config = dict(
    gain_aug_db=6,
    hop_length=160,
    win_length=400,
    tokenizer='char',
    decoder_width=256,
    decoder_mlp_ratio=3,
    decoder_fused_qkv=True,
    decoder_bias='all',
    decoder_layer_scale_init=0.1,
    decoder_prefix_bidirectional=False,
    epochs=69.3,
    adamw_weight_decay_other_params=0.01,
)
Rows from block 5 of the audio encoder of a small encoder-decoder audio transcriber, named by matrix and row number. Rows with one number within an expert belong to one neuron, the router's apart. Each number is 500 + 50 x the weight over its row's rms, rounded and kept within 0 to 999. All counts start at 0. Numbers have three digits each.
After each expert's rows are labels from the 100 clips, of 14976, where the router gives the expert most weight on average: "responds to" is what is common among them. Only what is clearly more common there than usual is listed. The data: short read English sentences (LibriTTS-R). In brackets: how many of the 100.
# router: router (encoder.blocks.5.mlp.router.weight, 64x160, trained with AdamW), inputs 80-159
# up: expert up (encoder.blocks.5.mlp.up, 64x80x160), inputs 80-159
# down: expert down (encoder.blocks.5.mlp.down, 64x160x80, transposed), outputs 80-159

# expert 24
router.24:469558568417486595411450496453546540503576461542457451573521540558532432602391454454562553485477383510501512488498462501468520530523435525431524427539529537615545566527537496484480477552579556557454438477467451456563488493505504531508506489
up.0:520482458422473563462529426496461434492510534576610589526468499577428410526476462536572551515488516571450505537469489562455523526472534544391463513509529507557437471552502464584525493482575474506503539588515495469433577590496574504496527505
down.0:527519592471457553470451561579424495557502533436423497486513367458522506435536479495407579503465496387564459536496601448539478522552545479515501507441498623435590536476343545487515418542448523498510479469548553467596532493572438524552480549
up.1:563445465505457584432475426516587416513530477451491450533447578510431477544462475459491599567480509600441494506503445504561532501440454484482584473418604521529502526519498569434509547485505554634526500440514449553485463510529540611448511513
down.1:460513479530420523504563602495501493574593514547517561487517440503603455397571563518524477498535507475550567501533493516527487444477545439485552508446488473478623505574482487469442550467430565457519585517507525425514566507460496564485489440
up.2:499523590446425429420458390463498533544462463573475600477408491484526537555580601485454533500519485476502487627554426537482541405549502506488580482489469564427482512467502382512487432460461568512460424509583390434531503531457463544504575614
down.2:478541505533522433459469519554558473445500530591531547516528544438390460484465413473536480416443479440474529509518532473481447439538507446454424495546546505573508585584486564501470501542585534563511508504488483583482542503507543421533483558
up.3:409433526519422504595515445512478476462552519447521440447573625558499431481510443508529549436538488521467484393505509411532503494478503537548532570581531476463519467581515449508597533532575491489469519498514534534447473590499406510520496469
down.3:592527483499555488444460574533440518494415485455443392453512415480585564516487512505509483515531539430521601592541502503465449522493537453535518446417487456549445483470476450500507553436402505493515563477415457571551561518492587465469568485
up.4:525456530449453464484541476462477515589513551527483555471457524547416423516535558600567495502419482589486496520524459444517484483445519534393542516478371502435396456514525516508481589446497538462511602391453401502526458594464505485437519515
down.4:399622524525478467498451562449534550491480463426580414498409410539499487484507428480423477444530412390568434554511527473464493541620564502508534497446470540550532546586454453477537450452533508542516566498479540479530568475514546552529488547
up.5:460490479563522495474498431483483442552512583518497481504513441473504527520456453582529474506492534481546438498474520571430487503453578473552487474523567450555635470422447455507527435450447468474605495511484493484524467482537576410583448464
down.5:501499567417513456504450528455507490513465477474494448538505497574529529588488563502503535574505439470544451579479444496488423551519546493467411560539439440494504465473436471475524468514424396523507495495449475500483506460395457524428481451
up.6:526582558370460533505493442479511442535423412578475551464548487523444456485494525526563450596508521549465591444451526495470479483402465544521554584506437504529494481498473503497473415576537455459528503503448486547668533467509517509497442510
down.6:553472560485580448486437429562538563451405424500498491513520559498485514471508514504606567500545488451464471472582578517515471573627429465483419541448471536575526475497489518479612552470492494612428471447472466504515421516533481569508464489
up.7:374519445579479552488485445506603517483511563534429509477485530519513598488476467588595435554533571426503455523436536517501461494438553430478469542493410573543584441440525534458481528452439412475488483613423647501492593577498522441487480570
down.7:459503547433479494503534519564532495487478526563549472459458470522621479538493604528575490468458515500547543426550475460409518525485595457464459638520538484578485495495574476450506464538486500475534520509381432469543543537581565462518429484
up.8:616419518499577482422508443458448439527520498560546577529447474502421534541521539519501523524527461492457476369540408462508515474535534486413490585468561506512622469443504464470548510429536609429596531483439478419552516354470572504437517557
down.8:575473446525481439477493533541476528503534515416572508473582495516504526489569435410539448569474526366534483510446599431411465532553406506537441494536455551512530546430427535512464470449425509505477537512489494445468551502510518531535432524
responds to: the word "said" (25)

# expert 49
router.49:532518524516560580471502581496480544534474476498525426476574409535570533416421516525514483479401469446520513478452540519565552650453522531568409520526471518435525593472489484460503550504557365555522447564495469483464519479549463497557427488
up.1:472542570518587502488481504519563525468450507401526533544462492453582520530490517508567519584470470455469434533492520548501507510551523478438500350493539421473521453477532502509457535456530538465458568557437380476407449555557561494506604395
down.1:549452483453529485486528533478360476501514467551485339448482600542435503565444577501491504534528480563498571438527458488502489470504537398556591587580517496509588602508431512528576544538504560523547518451448473579458499549404526461406493459
up.2:394481496511574526485502392556472429446474531548567495439498565579528477462504445469508567381455501469558445549498501548462520589425494398548546499532478492472537565476496487495440581425514524621509574526464477463504469539461487577551467504
down.2:587517548495513530473460544451503610552537498514472521524481515461560526481470514524523434516447461468424496452486601428502517438544552542403499524470461513469588495528503521432522528478458538489529444422538468423532570412477529472391536523
up.3:525622481496526522522576512453446436455556490507504461532543610537558517492478519586535564498462481470467455435539497470531542548574452480539506513597614468534403577509472619462543580465417472474572516474487471425453478540530479584493475560
down.3:470486535395508475461446475525526577579387483511565472470501403430526576592524459506491485526563556511495578593503463521458409476563535477469417505544482478482461535493502454536484451525501558486465494468488512488577450550457527500426395458
up.4:496493445494562440384533452454507524517438482468478532472520473501400444464579582422554431491522476504487459572448514480555445470505472391490468460486507484493494538467533559515592518610505505441509584451464507631511476462521508465595536535
down.4:508638496464488556505553515554481502512558503489499501442562480511455512509452494591416560550449516495520609424424484505536503485476558513497491543419407532491449496491485474507528456444516459518540415520487432481449511475482490572484517540
up.5:482495490519489489449466507474411502466473527410527574438565418657547463567437478487448480459438540493477538499511535481532444597482611580515467415488464557521556578467430548445507484497542459508492524469430507474517505450467512495538427559
down.5:524492501476455439493480496447484527456471507449497446398474489405587501524569477462543641471511471410521532535469400477422429466568486465483581572476587443514605448492544422556460517478455554528502537440548416485486529511506503484503490613
up.6:567579491438417573500484494489507496580492451473518500470534530484565527477476566425539498563590551555525536419460465484513506538579452522554513428426497413460648479482569543511536471483456545550482447514500519434494542557488465432490547516
down.6:440472460417594442542543524467424415493479497486537578509500556490511461483423507526518447557451481542581472552558525569589447477530497497442522567469568407515443537473448393508506504481437530453575549550492506602413530486514472542603449489
up.7:486503556452486615445415508477519516561518453484573495487474438582529551557450511404413583541464650515501571494548424481611471544580549530527607455491440483510490494560408489560418450467491538444519538575493495535471515510445491441486507539
down.7:466490547508517439404446507393509443537561434524522567394516527578507471492447486472477438502495516484501577456477423586487509536531502522488495477493516477520540446441584479441550450498492495553477585531595476556377518505481564471502483352
up.8:515543455525581539583438524496542468570477494470524564500514473474493585514473494522502527505442508542628523517379532437625470419478463511546501481410432409539483505375503520551419509570519437556512551561548561577528444513440362493575442540
down.8:500516498467463570464450539458523432415486470544356511621585472423435425612494532459561582497438445581517540509578528460484590528553438568478449478561587550516459475493466539500449525549524462522425420583513387406488498432489596480512480549
up.9:460506502483516509514551528490434491454588433541545550471509478597567534454528529497508597384549490476468498443439483446581467525511525427529462560451522463466483452577533422472469555437473560539511587510497480516470573579528547449505460488
down.9:492476557545497497459435531484441621499424527443423535472537498406596505452519516610470481485530472543445531505553376557474507575553583481483472454542497430444448541502476517570574469536559426467492475504522484416421437491499558556431574468
responds to: the word "of" (40)

# expert 60
router.60:488570532478503516546459557535447432525526530446428505444531502517564491566489552467544459550494580545571428490460458533506464507554443486509477463555513436498436456464556536493513514564468604539453577414496436604381453535457598397487430540
up.0:564520471514519489533453447434514503461489587492525387413478510560494481538492577481453516485467533501437500655469550426503525389527490440455510463563461449522533508469540488412516553518419538498465526479505543495510501579591539521546448525
down.0:582453495514594485428498517581532454582471502491435433454467616470513488483505558543472562543508507513453534457484443404429436538583551503486407448427423448527476543507484477438620543528453478498573549463614443605513506495544496571466464445
up.1:494459487518454427465467502484479514515515488487539456548382443512492495557517440560522555486489354530490547532454452509532469435410438450466524459444507545446435507516553565543504492577532538483531471570563480513538542632522498513515507464
down.1:541552440546535528464455452535463420514626507521609483507446499447405574492583539498468490593571437565541462550541474443487485491443498464455527443507447548478437517556511409501487529443503549559535411487435499478571425467436460520554574516
up.2:500477482462534493407522550490500588518475456553503535476541450454443527616327468429545430446477383476466482508541579482497589450617478540533490385497533502488414550432456504502449521417537500447505489504473509453570561517439468439492443543
down.2:478480471424432468461568486473519511487514541544583538504526490451545426570447529533480500580486442531427515412510509487550566379571454547550554481543579440479413546497512518463488469518365538509536527518399526442528565432561497454551531382
up.3:475490529397444525558590579466486483486464486451447559486516497555496502474432467564387599466490557476587525425461551558557567536532499465511544528481472539457544569544510440580444540460544419498523577600531559459504414550475408499512489441
down.3:571463489510509490514510643475502568503548474557496516462409556391448479543412504451427461481423474549478611427502517567467533518458459432505520463492566478450559434545408608474483493505447443501503482526405365493493513465539469495536529521
up.4:562575525476477445447524538548590525481497491477545595457591512546425503485565469520597573487493583500435499538404496511584460430522432489505441468581566457590556548483513559511478546426539535378440512513449492420513500508532416538568456460
down.4:487581517540511474528447526469480549435553566486466487514550493534499507428539654500490496598517468427411477501485497551453454445581507564438512527453514499523484463500473438499443470537510479538527529586533487494506544424550599568474498497
up.5:496468498532486425416465612479512600460430559395562559576542565477482569479495400486481521461523476492560436608515527486466583504543485469551461514456486584480560487565500502560485516462458503455515568550485509506488456426438536457500603473
down.5:418406527411533527577475427483519499499460491467519561518527471509502408509600509528484515525543462555510444440485451559498496532472532541430439468530507484463508501493515520411477492467664468536474422547500516396491491453530521421540478559
up.6:534525491561532532412544571479563533417482512559592486469524547544619566555399569452501458539397575465500485503486533522477513430553424491470502485467470423518564574496462381477536470505450430441499619471506512446502622447572551447463469553
down.6:446533517479413428456507537456380479414462513576494464535405507610533489529454499533544530533478499543443454529482547426494394499591505614535494537586529547525442487473483475459546489508629512416411532484582537521439481505577607530533459497
up.7:410528472559484458585517462482382530471513540514531539461555419500503459585621457611500576531478477459503523517491542481469454563475491450510516472469488427623557478485479498529548495479514505475451557434509519529502591592480470482600576524
down.7:616537560459480546512352477537521537472540595494487549454451504569476480425405418462538448459487425460556412578469477539439572493564437481475526463493497572503476506552457498513478554590528429401537471523497543505553500480474486468467502524
up.8:548458545572470428501525461488626598500467527470484466427553452466540466474536554467420409514530583506550483496346527577499490488546501475493587645539440595452584540555447550447514450467522493504456502402525535495517465564479503481533595448
down.8:462468475546517441523521578602532556481444438559537572528524539463522499615334477480372453458488430567494474456560525449548509480442463484465510491530471431531507568422498508455555478512430571540480506507534500479537526535547513518531468526
responds to: the word "to" (51)

# expert 0
router.0:473528446555517418438480542392520482545508446474586530422398570442492495457482567501512479482484400504507534500591500569478493469514543580460593503531547402574478388613430521511545524367514523554452513534466451582496487502455576511508521443
up.1:383474433510474511533566520565505455500567458501506456651546471490452445435509450477455543543557498481541599431475520551564483544537517528605486528515476439583542428587484569513498485501465461422515491490482506512451485516514476453614502487
down.1:505495498544447453458419441491472502493610488629592612540465601508518440537491456615441532465517561476554526483509455445619523461533474503451505468503561556455537450424487569565495418514522469447552552468553502516554522491510465490471515520
up.2:461524481516577620465488502435533472371530516491443570466476475523454485498577523525553437482519516515497487554432449400536505452578512447471488421487463518473419537479541561516468539492472558594554385369578541448489536361483488461444491459
down.2:469543525522595556520470455476527500533444478549373519497527390477553503496527468572531579509538517572538462499497490446533480463415495500530504438438497382457398552386560459546489449479457479581457520488517448507490525509546401398449513436
up.3:505543550444555524614438433550471531515457528570522606456549425459526520506518503503603465434444519545584510465471577433500447485474554608531406552464446492478489503483475451498459446576587429433565505598570473444514525393501477484471499563
down.3:556463429420470532451459518487457535441461532481585452529529454506542531485490453506477457537473536482494519586484534479459481500503615546634554478575519549539528496593506439602395513601454528533469420550469489472475438464474448552473487568
up.4:521478506538534523496517504469547488500413468508513512450556384472475506394591480465537477534471487582508432578476462474478583513509498549553495420425478515503522508597514490564560536622548489412497510601473517524514528526443466437423455521
down.4:594591493487510463472555429494438538582584399450551442464486515552549581529504512540550533533438565540432541492492528490517511555434551530612487478529523459553485461459442458525442572411535562550441497454459511581485397447477384407471563498
up.5:495419433492489516517440453471514524526489515579576514532477388504524454499550499446559528483481473418544540471486418481524593416573446503494520503467489488441464432537525527472480519430409529478497462421515376441457551516520428406392464515
down.5:550509416452453582521458489454505581454442564556365468495499535358503493513394541504456491406419591479531535500460506535470478526505398522467458534577548453494537420522507551538478515498444432569530529499441503528452525471599524478589491517
up.6:568446486522531419461535406527474541490475501502513466552429485455522516444410438488568440495353543498506485458547551571446505442588537504542451578499412476488453503481527534539556541456464485536437442548484418463514454481481361469438498528
down.6:446548437525494469419522529467487449439498485475534481356531574439414461600468558474513477531562479516472520376499504484476513564563544532534522537456534438632472585541454514554477520545548457478532474501531467588472469544589572502501498524
up.7:513446419549547479433545478431454479477528465454509593524488483483494563463556570465423528545510596505481458529489463572471439502475378468454519481483435567470578495482501469519469550480614493520546484533595480546485452446519474569562573507
down.7:496438560509533547515494570434564510406512499503493476473502562466440496564531430414530567573591457524490550458547517582491523457455405586513515502424522484434563501554509491528553425552513470458409517517547493629499525499468570486503492333
up.8:447437494559544529479470495418499450577421492559495510434556462575528582533447520445497474562466552565531560518486585462476492499482541537564588439507447397469549528570549528510527523479488525538521497429659466451450520541401546426462490527
down.8:555550546544618498530442515552497528558550532438457534517466392392550451522423458488490502523458536457443443472539526519487447465546453547533480487530529473470540538505480513518576563509478466525471589493409513516483467485466462500548436563
up.9:513589488555490489484481442428536519442469483465584555429465568494545464535414481432473528514492493432631527454489507522514503513506479535529561485532487487441473507460421527502453500464372494519437537549491481492506458511567482519400579430
down.9:482588463440512487580408540549491453485483522462434499498496502519538508478612440492574448427567583607487529605520438470407437530519491523456546595471524547450522515548595528497498542547555447425617512415480585515530510549484545442455509539
responds to: the word "of" (34); the word "a" (29)

# expert 20
router.20:485590377555527542520474531544481471490490416446517540445541464569559462583465556479480530498522473427509471538442500605525504515465407448464505472465504592541495506456464572553471511559449510550559516494476396383524524518485538577433579531
up.0:461402533510559531451539503582508481469557471629515474503466478554447468592493491437622579478649601519505541495433566495432433564487482497446567471460445541498505500484547505456485512367523529547426476547450555401510501470515588527525447524
down.0:560541554507447534503476544514504530516427427489476477461437597522529473450575644488532496496618443532460471484491574500437507533487533480439432528428531510526522513534518519558495451501459544523604594507492457484515584537553498466482435440
up.1:509507507479490454557484478431575433456538592521553592481473432528524504490510618430604484573415510510470492556556584467563607494455459371460392446533531532556548530447440497473502601476552563549429522469469430471411416510571562499555502474
down.1:484565416467512529500487426532448526498595450460429496446518508481491508454544465543506405500532558543498410466505437515520469546597503512481455555498421577490534438546532521516449424589498484378521425482540538532488461540438478493479512519
up.2:383486516520589531550499550540561584506625455439457545486433494356456480499486412430464464568532500522560472566459487534516500494431462478510433478489493457549505588526433506532478476495512530532558545591550501375619503412525425451527508573
down.2:511573396537506413394517535492468411636530418499470483503579596493512499558484531486486516535489553537529520481577524453476482495499462449498581493548512409571595479500484483445447473547571483573634570457497511492591457539467541538586481463
up.3:492563497447501547557448469476474504474493507538511409566510517532477365474525513509525525494364497584548506539407510456477484497440543515524446487505531474471558543381456525466534516501448523474555550589450526450451484479546570528534497502
down.3:470530549456496482498452434491467477568533500487494432514501503573546503598478500433513563519612499565515486469464574418466524507540478522476501560610457469481432585402492508504558472427510509451598504480432542489464446501443480554444423561
up.4:553477512489450557501458436431544549422512505486522460588448486418458443485492463439443525573449487506469515456552590499445440535536437497570499405504444447424488519449574533516525492564506505479440474525541520494387534467566475499469435480
down.4:402516427571505539612429570439456580543579437514554532436475623433515502552519611567512460508468583502493388416444483496533485447605505546463548523491450530433487428498523567513511452537557461471472580448491523533403441548532497481474496470
up.5:492476528547569472450498416450413485532502516498461495587624556524526540554492494586498484509546504466523474462521466516547437545515486521499406540509540584491476499500498561382635429490451414553472520499508548456524520447499446536471460479
down.5:473467482450504535524557504502508488536496506431512585469548473560473463472512484463595604459490457476509516568434455501423511489483539514566523457585436461525500563428498503530507478470562514474593503560493487551414521497451435584471458538
up.6:537566504543468446467449513543549571521415493528555458423557597494573507470574491587508496524516486575469459480419484443484558538515495575600492535551337492481557543436464523444505520502364464485447459472479425518557481516453497496522517521
down.6:535397557508538496454537431471443537500506488468564530520565423519538539462536431532463520522512428418541618489497506551562584579524470531489499484480508476478543539599563419499383621532587484486461502500513476503516530489490417490433541515
up.7:530556445518601494508543432484544452526544487473497548563530437512541459580536533428481524436447556556474539468482544402442556499546443602491462531536495497519477408482478494551468469509562532586492476449549422390530535532390478551533422547
down.7:448573504493500492577511509543460448509593422558501568479494516602403506570542496562491536534521585454500596403539423541524426508513457422531459485528351346389525486592416461506476580480548500470462469550539570486472487423499484575462544443
up.8:478578509486435450489545541397456472555500497485498624454425499436504516497429537466508499538560397467408508541428547522507555499513451495490518422511519484463431522509395530546533587385615516582489558473519495479577481492438581475542547564
down.8:516558435528436459541501499470516465498521514591422542460537419538454458451478549492622450563548453451490490616539416424488486414534506473497584433517423330528534482460461419400480548569536559462462458514478530539527451564519494534456548515
responds to: the word "said" (34); the word "is" (33); the word "it" (33)

# expert 53
router.53:454478505456529502414515543483396517534429479469519446404425454478526617578452527527527499564538571524525544441469442440459466534463530468512499421446495395516498416524497557526550417457504533494487528473473466461524539448495503470386503562
up.0:557524512544567557446385440512476521514492471459531564628500523456584545595494492528396474511504515508515464541437472421500497471578506542428512437472457530516554475498496562494495541473439495441503472475506532501469555507434455478439499435
down.0:511587489421462515457416538597642484495518465527502452612457520504466526448483492533507526465477379556486496515455578514437512528481496526491503518530497548511617525506531560460539525512449509498603430527519515458439535496492428510481459540
up.1:471422472512400432533534463496490484526516546599475564512528521449527499442512510489475601453534361472469539488511523544482597463427445520484517488475501534538450523472574516600565519395580445467511495489479510574488475472507409534493530503
down.1:486462551554504469496534415517553504491550496511478561604553485611460522428549494587467494500471525505494488494533562501443517467395520505579537462473577569510489552554488442520529461494536561508486415475487438450522545535536397614586626495
up.2:528507493527355501390571471512495465497461599488566444510550460616392504515471446456524528523474512533583538608523537432544481449457517450529455472513604488491510581508517489399462455528565528502504488470547553549554531469574482477460544515
down.2:475588468451515451371553465496409532523467415534581556546490582530518463596510468516544542538542493473455523438488517473472532584560469502534455470547470478436461514516501550500515470535484521532480471512520355448513534491394569480471560542
up.3:404543468504469494435497509477537456552362603500493588485542538359500501507484436507494430526518502496464494503558509498500590452463540418568498510464529513574476479608447600448584438353503423473461411469551492527525575409487484488491506451
down.3:553566403575466399541540383471482523548499498495585472468471532458491470504493623554400478450536609511488471429523476529502504525533503491577498483492479429403505571465446451606531509475422563405513506527463502475452531469473499497497549558
up.4:424495501521526401542524510607370506537484539423509586475469395516521425558494513507509422529425443482472489435438529583504527545506420499474489541517519551576468550414443498537532489515503468518385571507423394467530546492564522536515544535
down.4:486480547504530531566453369554345555587431479468506521504521491440538536546456459456487382456413522493516595533551560537521483591486460516531441464587529452517412445459437532527480433450528518543417547567530571485487516515504491451532551493
up.5:516429501463482563477506508568610558484469520489558535431524507482446458502555545473551466570522459474550495529518455554434493471535438494430496488513529435549550558516388531380501415475487469475445525384455569457501518471476492570457518478
down.5:479539530465546478434445507508493507540434471590480483473487479558481532445550484538474497470475580531527454518474504535445515617472499521443481442460518425525502563541433578503502454397557469552452555452553532430457573529489465494470563509
up.6:495533486392487491494535548460456452505522495506464582482398508400454530543486537548614556461496455501523507522535505500480549516509577466508465483547514521540476473507397410572497453478571407363639476615552550548490533520510466510522519414
down.6:484426533567464518512524507506576541531495417435485482538570537514502417526466468502525616528622458556464566457553488556560531466528542495492531521448483460525482438378512520413464499451563454572446458586478427498529428458506500431479620535
up.7:539510482524573494479561471458526500512505424549489505462450601509456506600559474398536503516440523481536503451481575470464499405458432544554482448409533438567508475482545470497459517530492506444438486505470495479474507470590505427481537445
down.7:449454459399434421433604572498504542488528501445457471536588483533473465497421502497553493429565493525487611532493521450519455504541436532475514429575445564498554482483525511530438524414494488456565504501436498500469518582507502445567446481
up.8:470582443469505506489489497484431540448405590482541450485529524557477555491451552471586478452465568526513496519593445497556449567517566447524510512479526546580431508476589511444455523518565488499539517521440516558508515495488456477466484485
down.8:536480549454533441516514484518559420430546496513496490408506551512504447523543475491511603595480450534560517523484542567519499483521439513444480459490549473542570508525576443515550536454499466470478453449567532430520471563501499532514613503
responds to: the word "of" (26)

# expert 13
router.13:551468626455472524481592423455584459447493534448462523415543505535568475452571564455469450412550482514492516559577451392534439485543409463430513529532490553494490544553535545418471459517469457519511527474480589521554473589557547474481469509
up.9:517396512525506531478507556557408431440558590495531501427554507450490642480438487538487494481403491366486499476426535567498509573406503578510454506562466538469525513577458517474491473545431557512413492543524451534496491555521532556524450466
down.9:543548384605447462577510543573477493469483501423496574459491439535530504475451498463524534541453433550533546570559509548455462493400534498378532518479503529542458525520572407514449511568484541556544556495575482496395399539481465479443552521
up.10:434486453454466458568473531466530504538452558452464441601419500517359446451516463431430415477499490558491484526521403419567509538457433624491498495425581573463566392492488479504551535524502452527487464533484551499506609487550512447449560557
down.10:439502419485470430545447554510496377463548498549497591513566515512567502465502476462501581488533553462536517536590470519406539557540481438567535429525544517491506509574411592446429525524489422519495522490470547490553450528446564544580439576
up.11:507532393492568505475459514545474463582580452527563463596456475484549486518581525543531563510485481524462582548516396564502477402470554573466452492456496518506471540461480454494507502478524497392567579459534570542540468584460498471436521487
down.11:477460437586438439515520570486437539468470454500496446481561503548454481543487437499527425454526426397466465581434421504605513532444511452468408539620491527496482468464452488503505434549556524490446509517494479467552569522557528557559507438
up.12:527439429427537615476563481528525531504442462438526499452491429422504476406448564552470452530433523477397521508558511484520505439427510492416515506634545464502589499452456528579508450436487506529561467510569543524529470457508439527471547487
down.12:567461538518463508470517508509530501537554531565499388482504573520513498502463468585415541502503532530511514598477517438533537386519469378524614490537397469506564386562542517438503461525523505508529494417441448515554477562420531441501478458
up.13:451555380518467512450531459487474539522519504491459512461441537557444437543487453451524514521465467486415498510458567568526532462512471473555548474447524515515489652538519522430434547453420535585485450508462447508529454492569538612574442438
down.13:626546536525497351450508488463479510576510492438444512422464563487446468494520441501545472609446426455485551508430495531511558552577478555479478565527584486430546531493497603537578572457531523549442580515435510461456500433491556432487467492
up.14:518539562499425468551535490525569507445498520512455523480497517454544499462569470472478530487443461461483498374500493472420541520563423405537532448530471495565611539391503545457573495487477542510458548480464507488546596431522415564535605460
down.14:567387577465487636490548535556568500506505529439515430459474525443569552481399499510505560502497513541432418539497476563469448492482459539545475513508485507582558507588522463603592565468473481486569487547379428608452490469531518470580564562
up.15:470540501439450388457583443391463530487432502504568495482485520501499552502463503493503494464515405520452493540398451524480528431505456486579492451587492495537497539516520499497504570421526434493526410479526516478451501496588512524416551560
down.15:486480573593588443442471501530419480557463530491444522495475597464494444502572568521490532493618508571425504486558577458453449437694524505463507408496501528457496485430487516511560484562468481498463513487556469572558548546554590504456445393
up.16:543491542486564593418452550535525446421454477449531496491411480532520438562491556459532492549540546489441438543540429499441472525571439452522524479431547493504598414562523457481493485420491506511420371450557510594494538540464438498484543439
down.16:490489501435532521516386487488513552508582500497579538428470492500491456473471524518499486586534489389542581443446490494489520453561578540495525456566515447482565421524554535408450544471449407525463494435509525485482545529473488382346467463
up.17:534477315574494533516550434525546477558476534545420473432455533532508509510515437499465514464396570577467473523595599478549494515500547489481540544446481499490444521501516518488420500493422631605497581529506479539541547447564518471470441513
down.17:465461485512526472429475512533498402498490403457502453554500536462418437546356539477492540615482535538532477513494545527565453499418598452466537514551397535547510568544520536551628535526478580571490565545447581495520520522519469582571510484
responds to: the word "she" (29)

# expert 44
router.44:536534451471568435445538515453436450432425429527531511456507549495485501448500532509499593388501507440554474394486426498432537572536401564525519443497478479491449459466542463431606526517491425461569521416523458516540491521524552537583491431
up.0:480579468487525480506523548501478545540633548430535532511340421563567530584511469470468514477492459450495463558499476560542486455477527478480503456482552486493466576489469417454484510591457521448585473583464477555538467531522476597488493514
down.0:503461432512578496505563540516452503414490465566485406438554527369531409557426498391558506482496474555564542486488543591485482482498440486511546509546508595511551540571459531523458528467528385519410495532448521455559546465512496533524506536
up.1:522502546540455511572470426515414510527494570475538499454527412505487492514563555447461474547502477473457406443520563527439477576405538483475490512499464556436449456538543537491566543516403595472439606394540493521442609529538447448430557583
down.1:431430397448583554533455561629462440414527490578494516602566547490582502390467477459522483458476436555514589557456512426478554539568461455554470510484532440561480535567492488465502553519518525588510425548477487454480458451474484551548481529
up.2:389491605483374449489479509453568552566454626537473545420523595575492457420490497497597594456452495484568450566498445516520551471523507484509532512558495553382546505465489498545437485486487410503494450563486574519535527492485469542574452542
down.2:542498502547452559426514515508521534514480518442476497475516439496434532525434465451537514532496548480531443488485467487496524494499471431493484543376510412541499496546437448566458582424428517544545550361460387535575586488510574451501504502
up.3:510561508414512425387566494493535485484527501556551380569499493491502555509526585474580513453552444464491606384515424515467486423569477570575402465593465531498430459464480487490495488532428551393515421460528491495514519508541524596483416469
down.3:529438492469462506469521556507502514610444421559501430441582447461556519525506531537386452454497460579533400569459550478512516492479546431565474490496452429457575442483515503548571475573482473578432529520520536568445448436486492486503504469
up.4:458511469454482498480519645587508474456467504488520454417505524523529441431572551558575502443590503527512501496532557419537505511524508568593442411556414466428470502554424533460488457410497532497527519484507508480432516417577561545480410496
down.4:390446445428445562495463526548423469517471479429476491362613534483541547392524537521457488507531542537444546480484511474498499543527537498490490521475562542552436436534507402464522445482531529500600484488566512500432542589542498507577560505
up.5:554405554573422467492569424539579520477533497482499484415550405506471482424456563501556488381436520417525533449496522536540467518478533559477457562495467525400476512493548386477544476509542480468433560501468492446496602500509616464458419502
down.5:453513555403561538527426527511452466405449453436557485453442522491532572498548535443508520440510550513508449510421523454568514521506552562438498514529555481502506441611486543508523449465513570537496498508493481536474465522477566419485524425
up.6:504443421619487497427614467507566575511459550466505633436555503505490529473470466547522406492580482516492562621505479500500508513503475445464602533495472452438500483550472546501533534497547531591479451512462517595548452462488416531494424531
down.6:439482620560507589480509540457656547558470532485472531650564380486529538495495524516499506465533490413442496559537466481485475490519530508486488498412464494481569425466431567517553483475559458456466520485477531485512525520538531416502504501
up.7:471496428421490474537431481545585448482500529585552499453429544509496536488525488520530464437479534427462548420512472523549540501613540465546423534500591506542560409504480469477415493374474498471549565426531508487491496407552463479517495614
down.7:551575407526459540492518441468455488464524455514509423469548469564439561514608515511470485526501570554497457457564452420438520528525572536462473482460487538515342544555444468512572480480421508478443574497488603465467548451525563558435560459
up.8:454532531514572534426571445537547499484428445447467544438461403544569518554499559512538396496548546449494463463392524596464439469338483464437463407506432524470520454387541533485453507572514577489450596484475562593511517540457501405508513492
down.8:403529506471535439500471358537507384498416487472496513593569592516468471476509531407528541473364533512410570522412574502537504482491552389505567516531519533528544513496481516527481491513566430593488478513437514452577522514519549633477542555
responds to: the word "not" (28)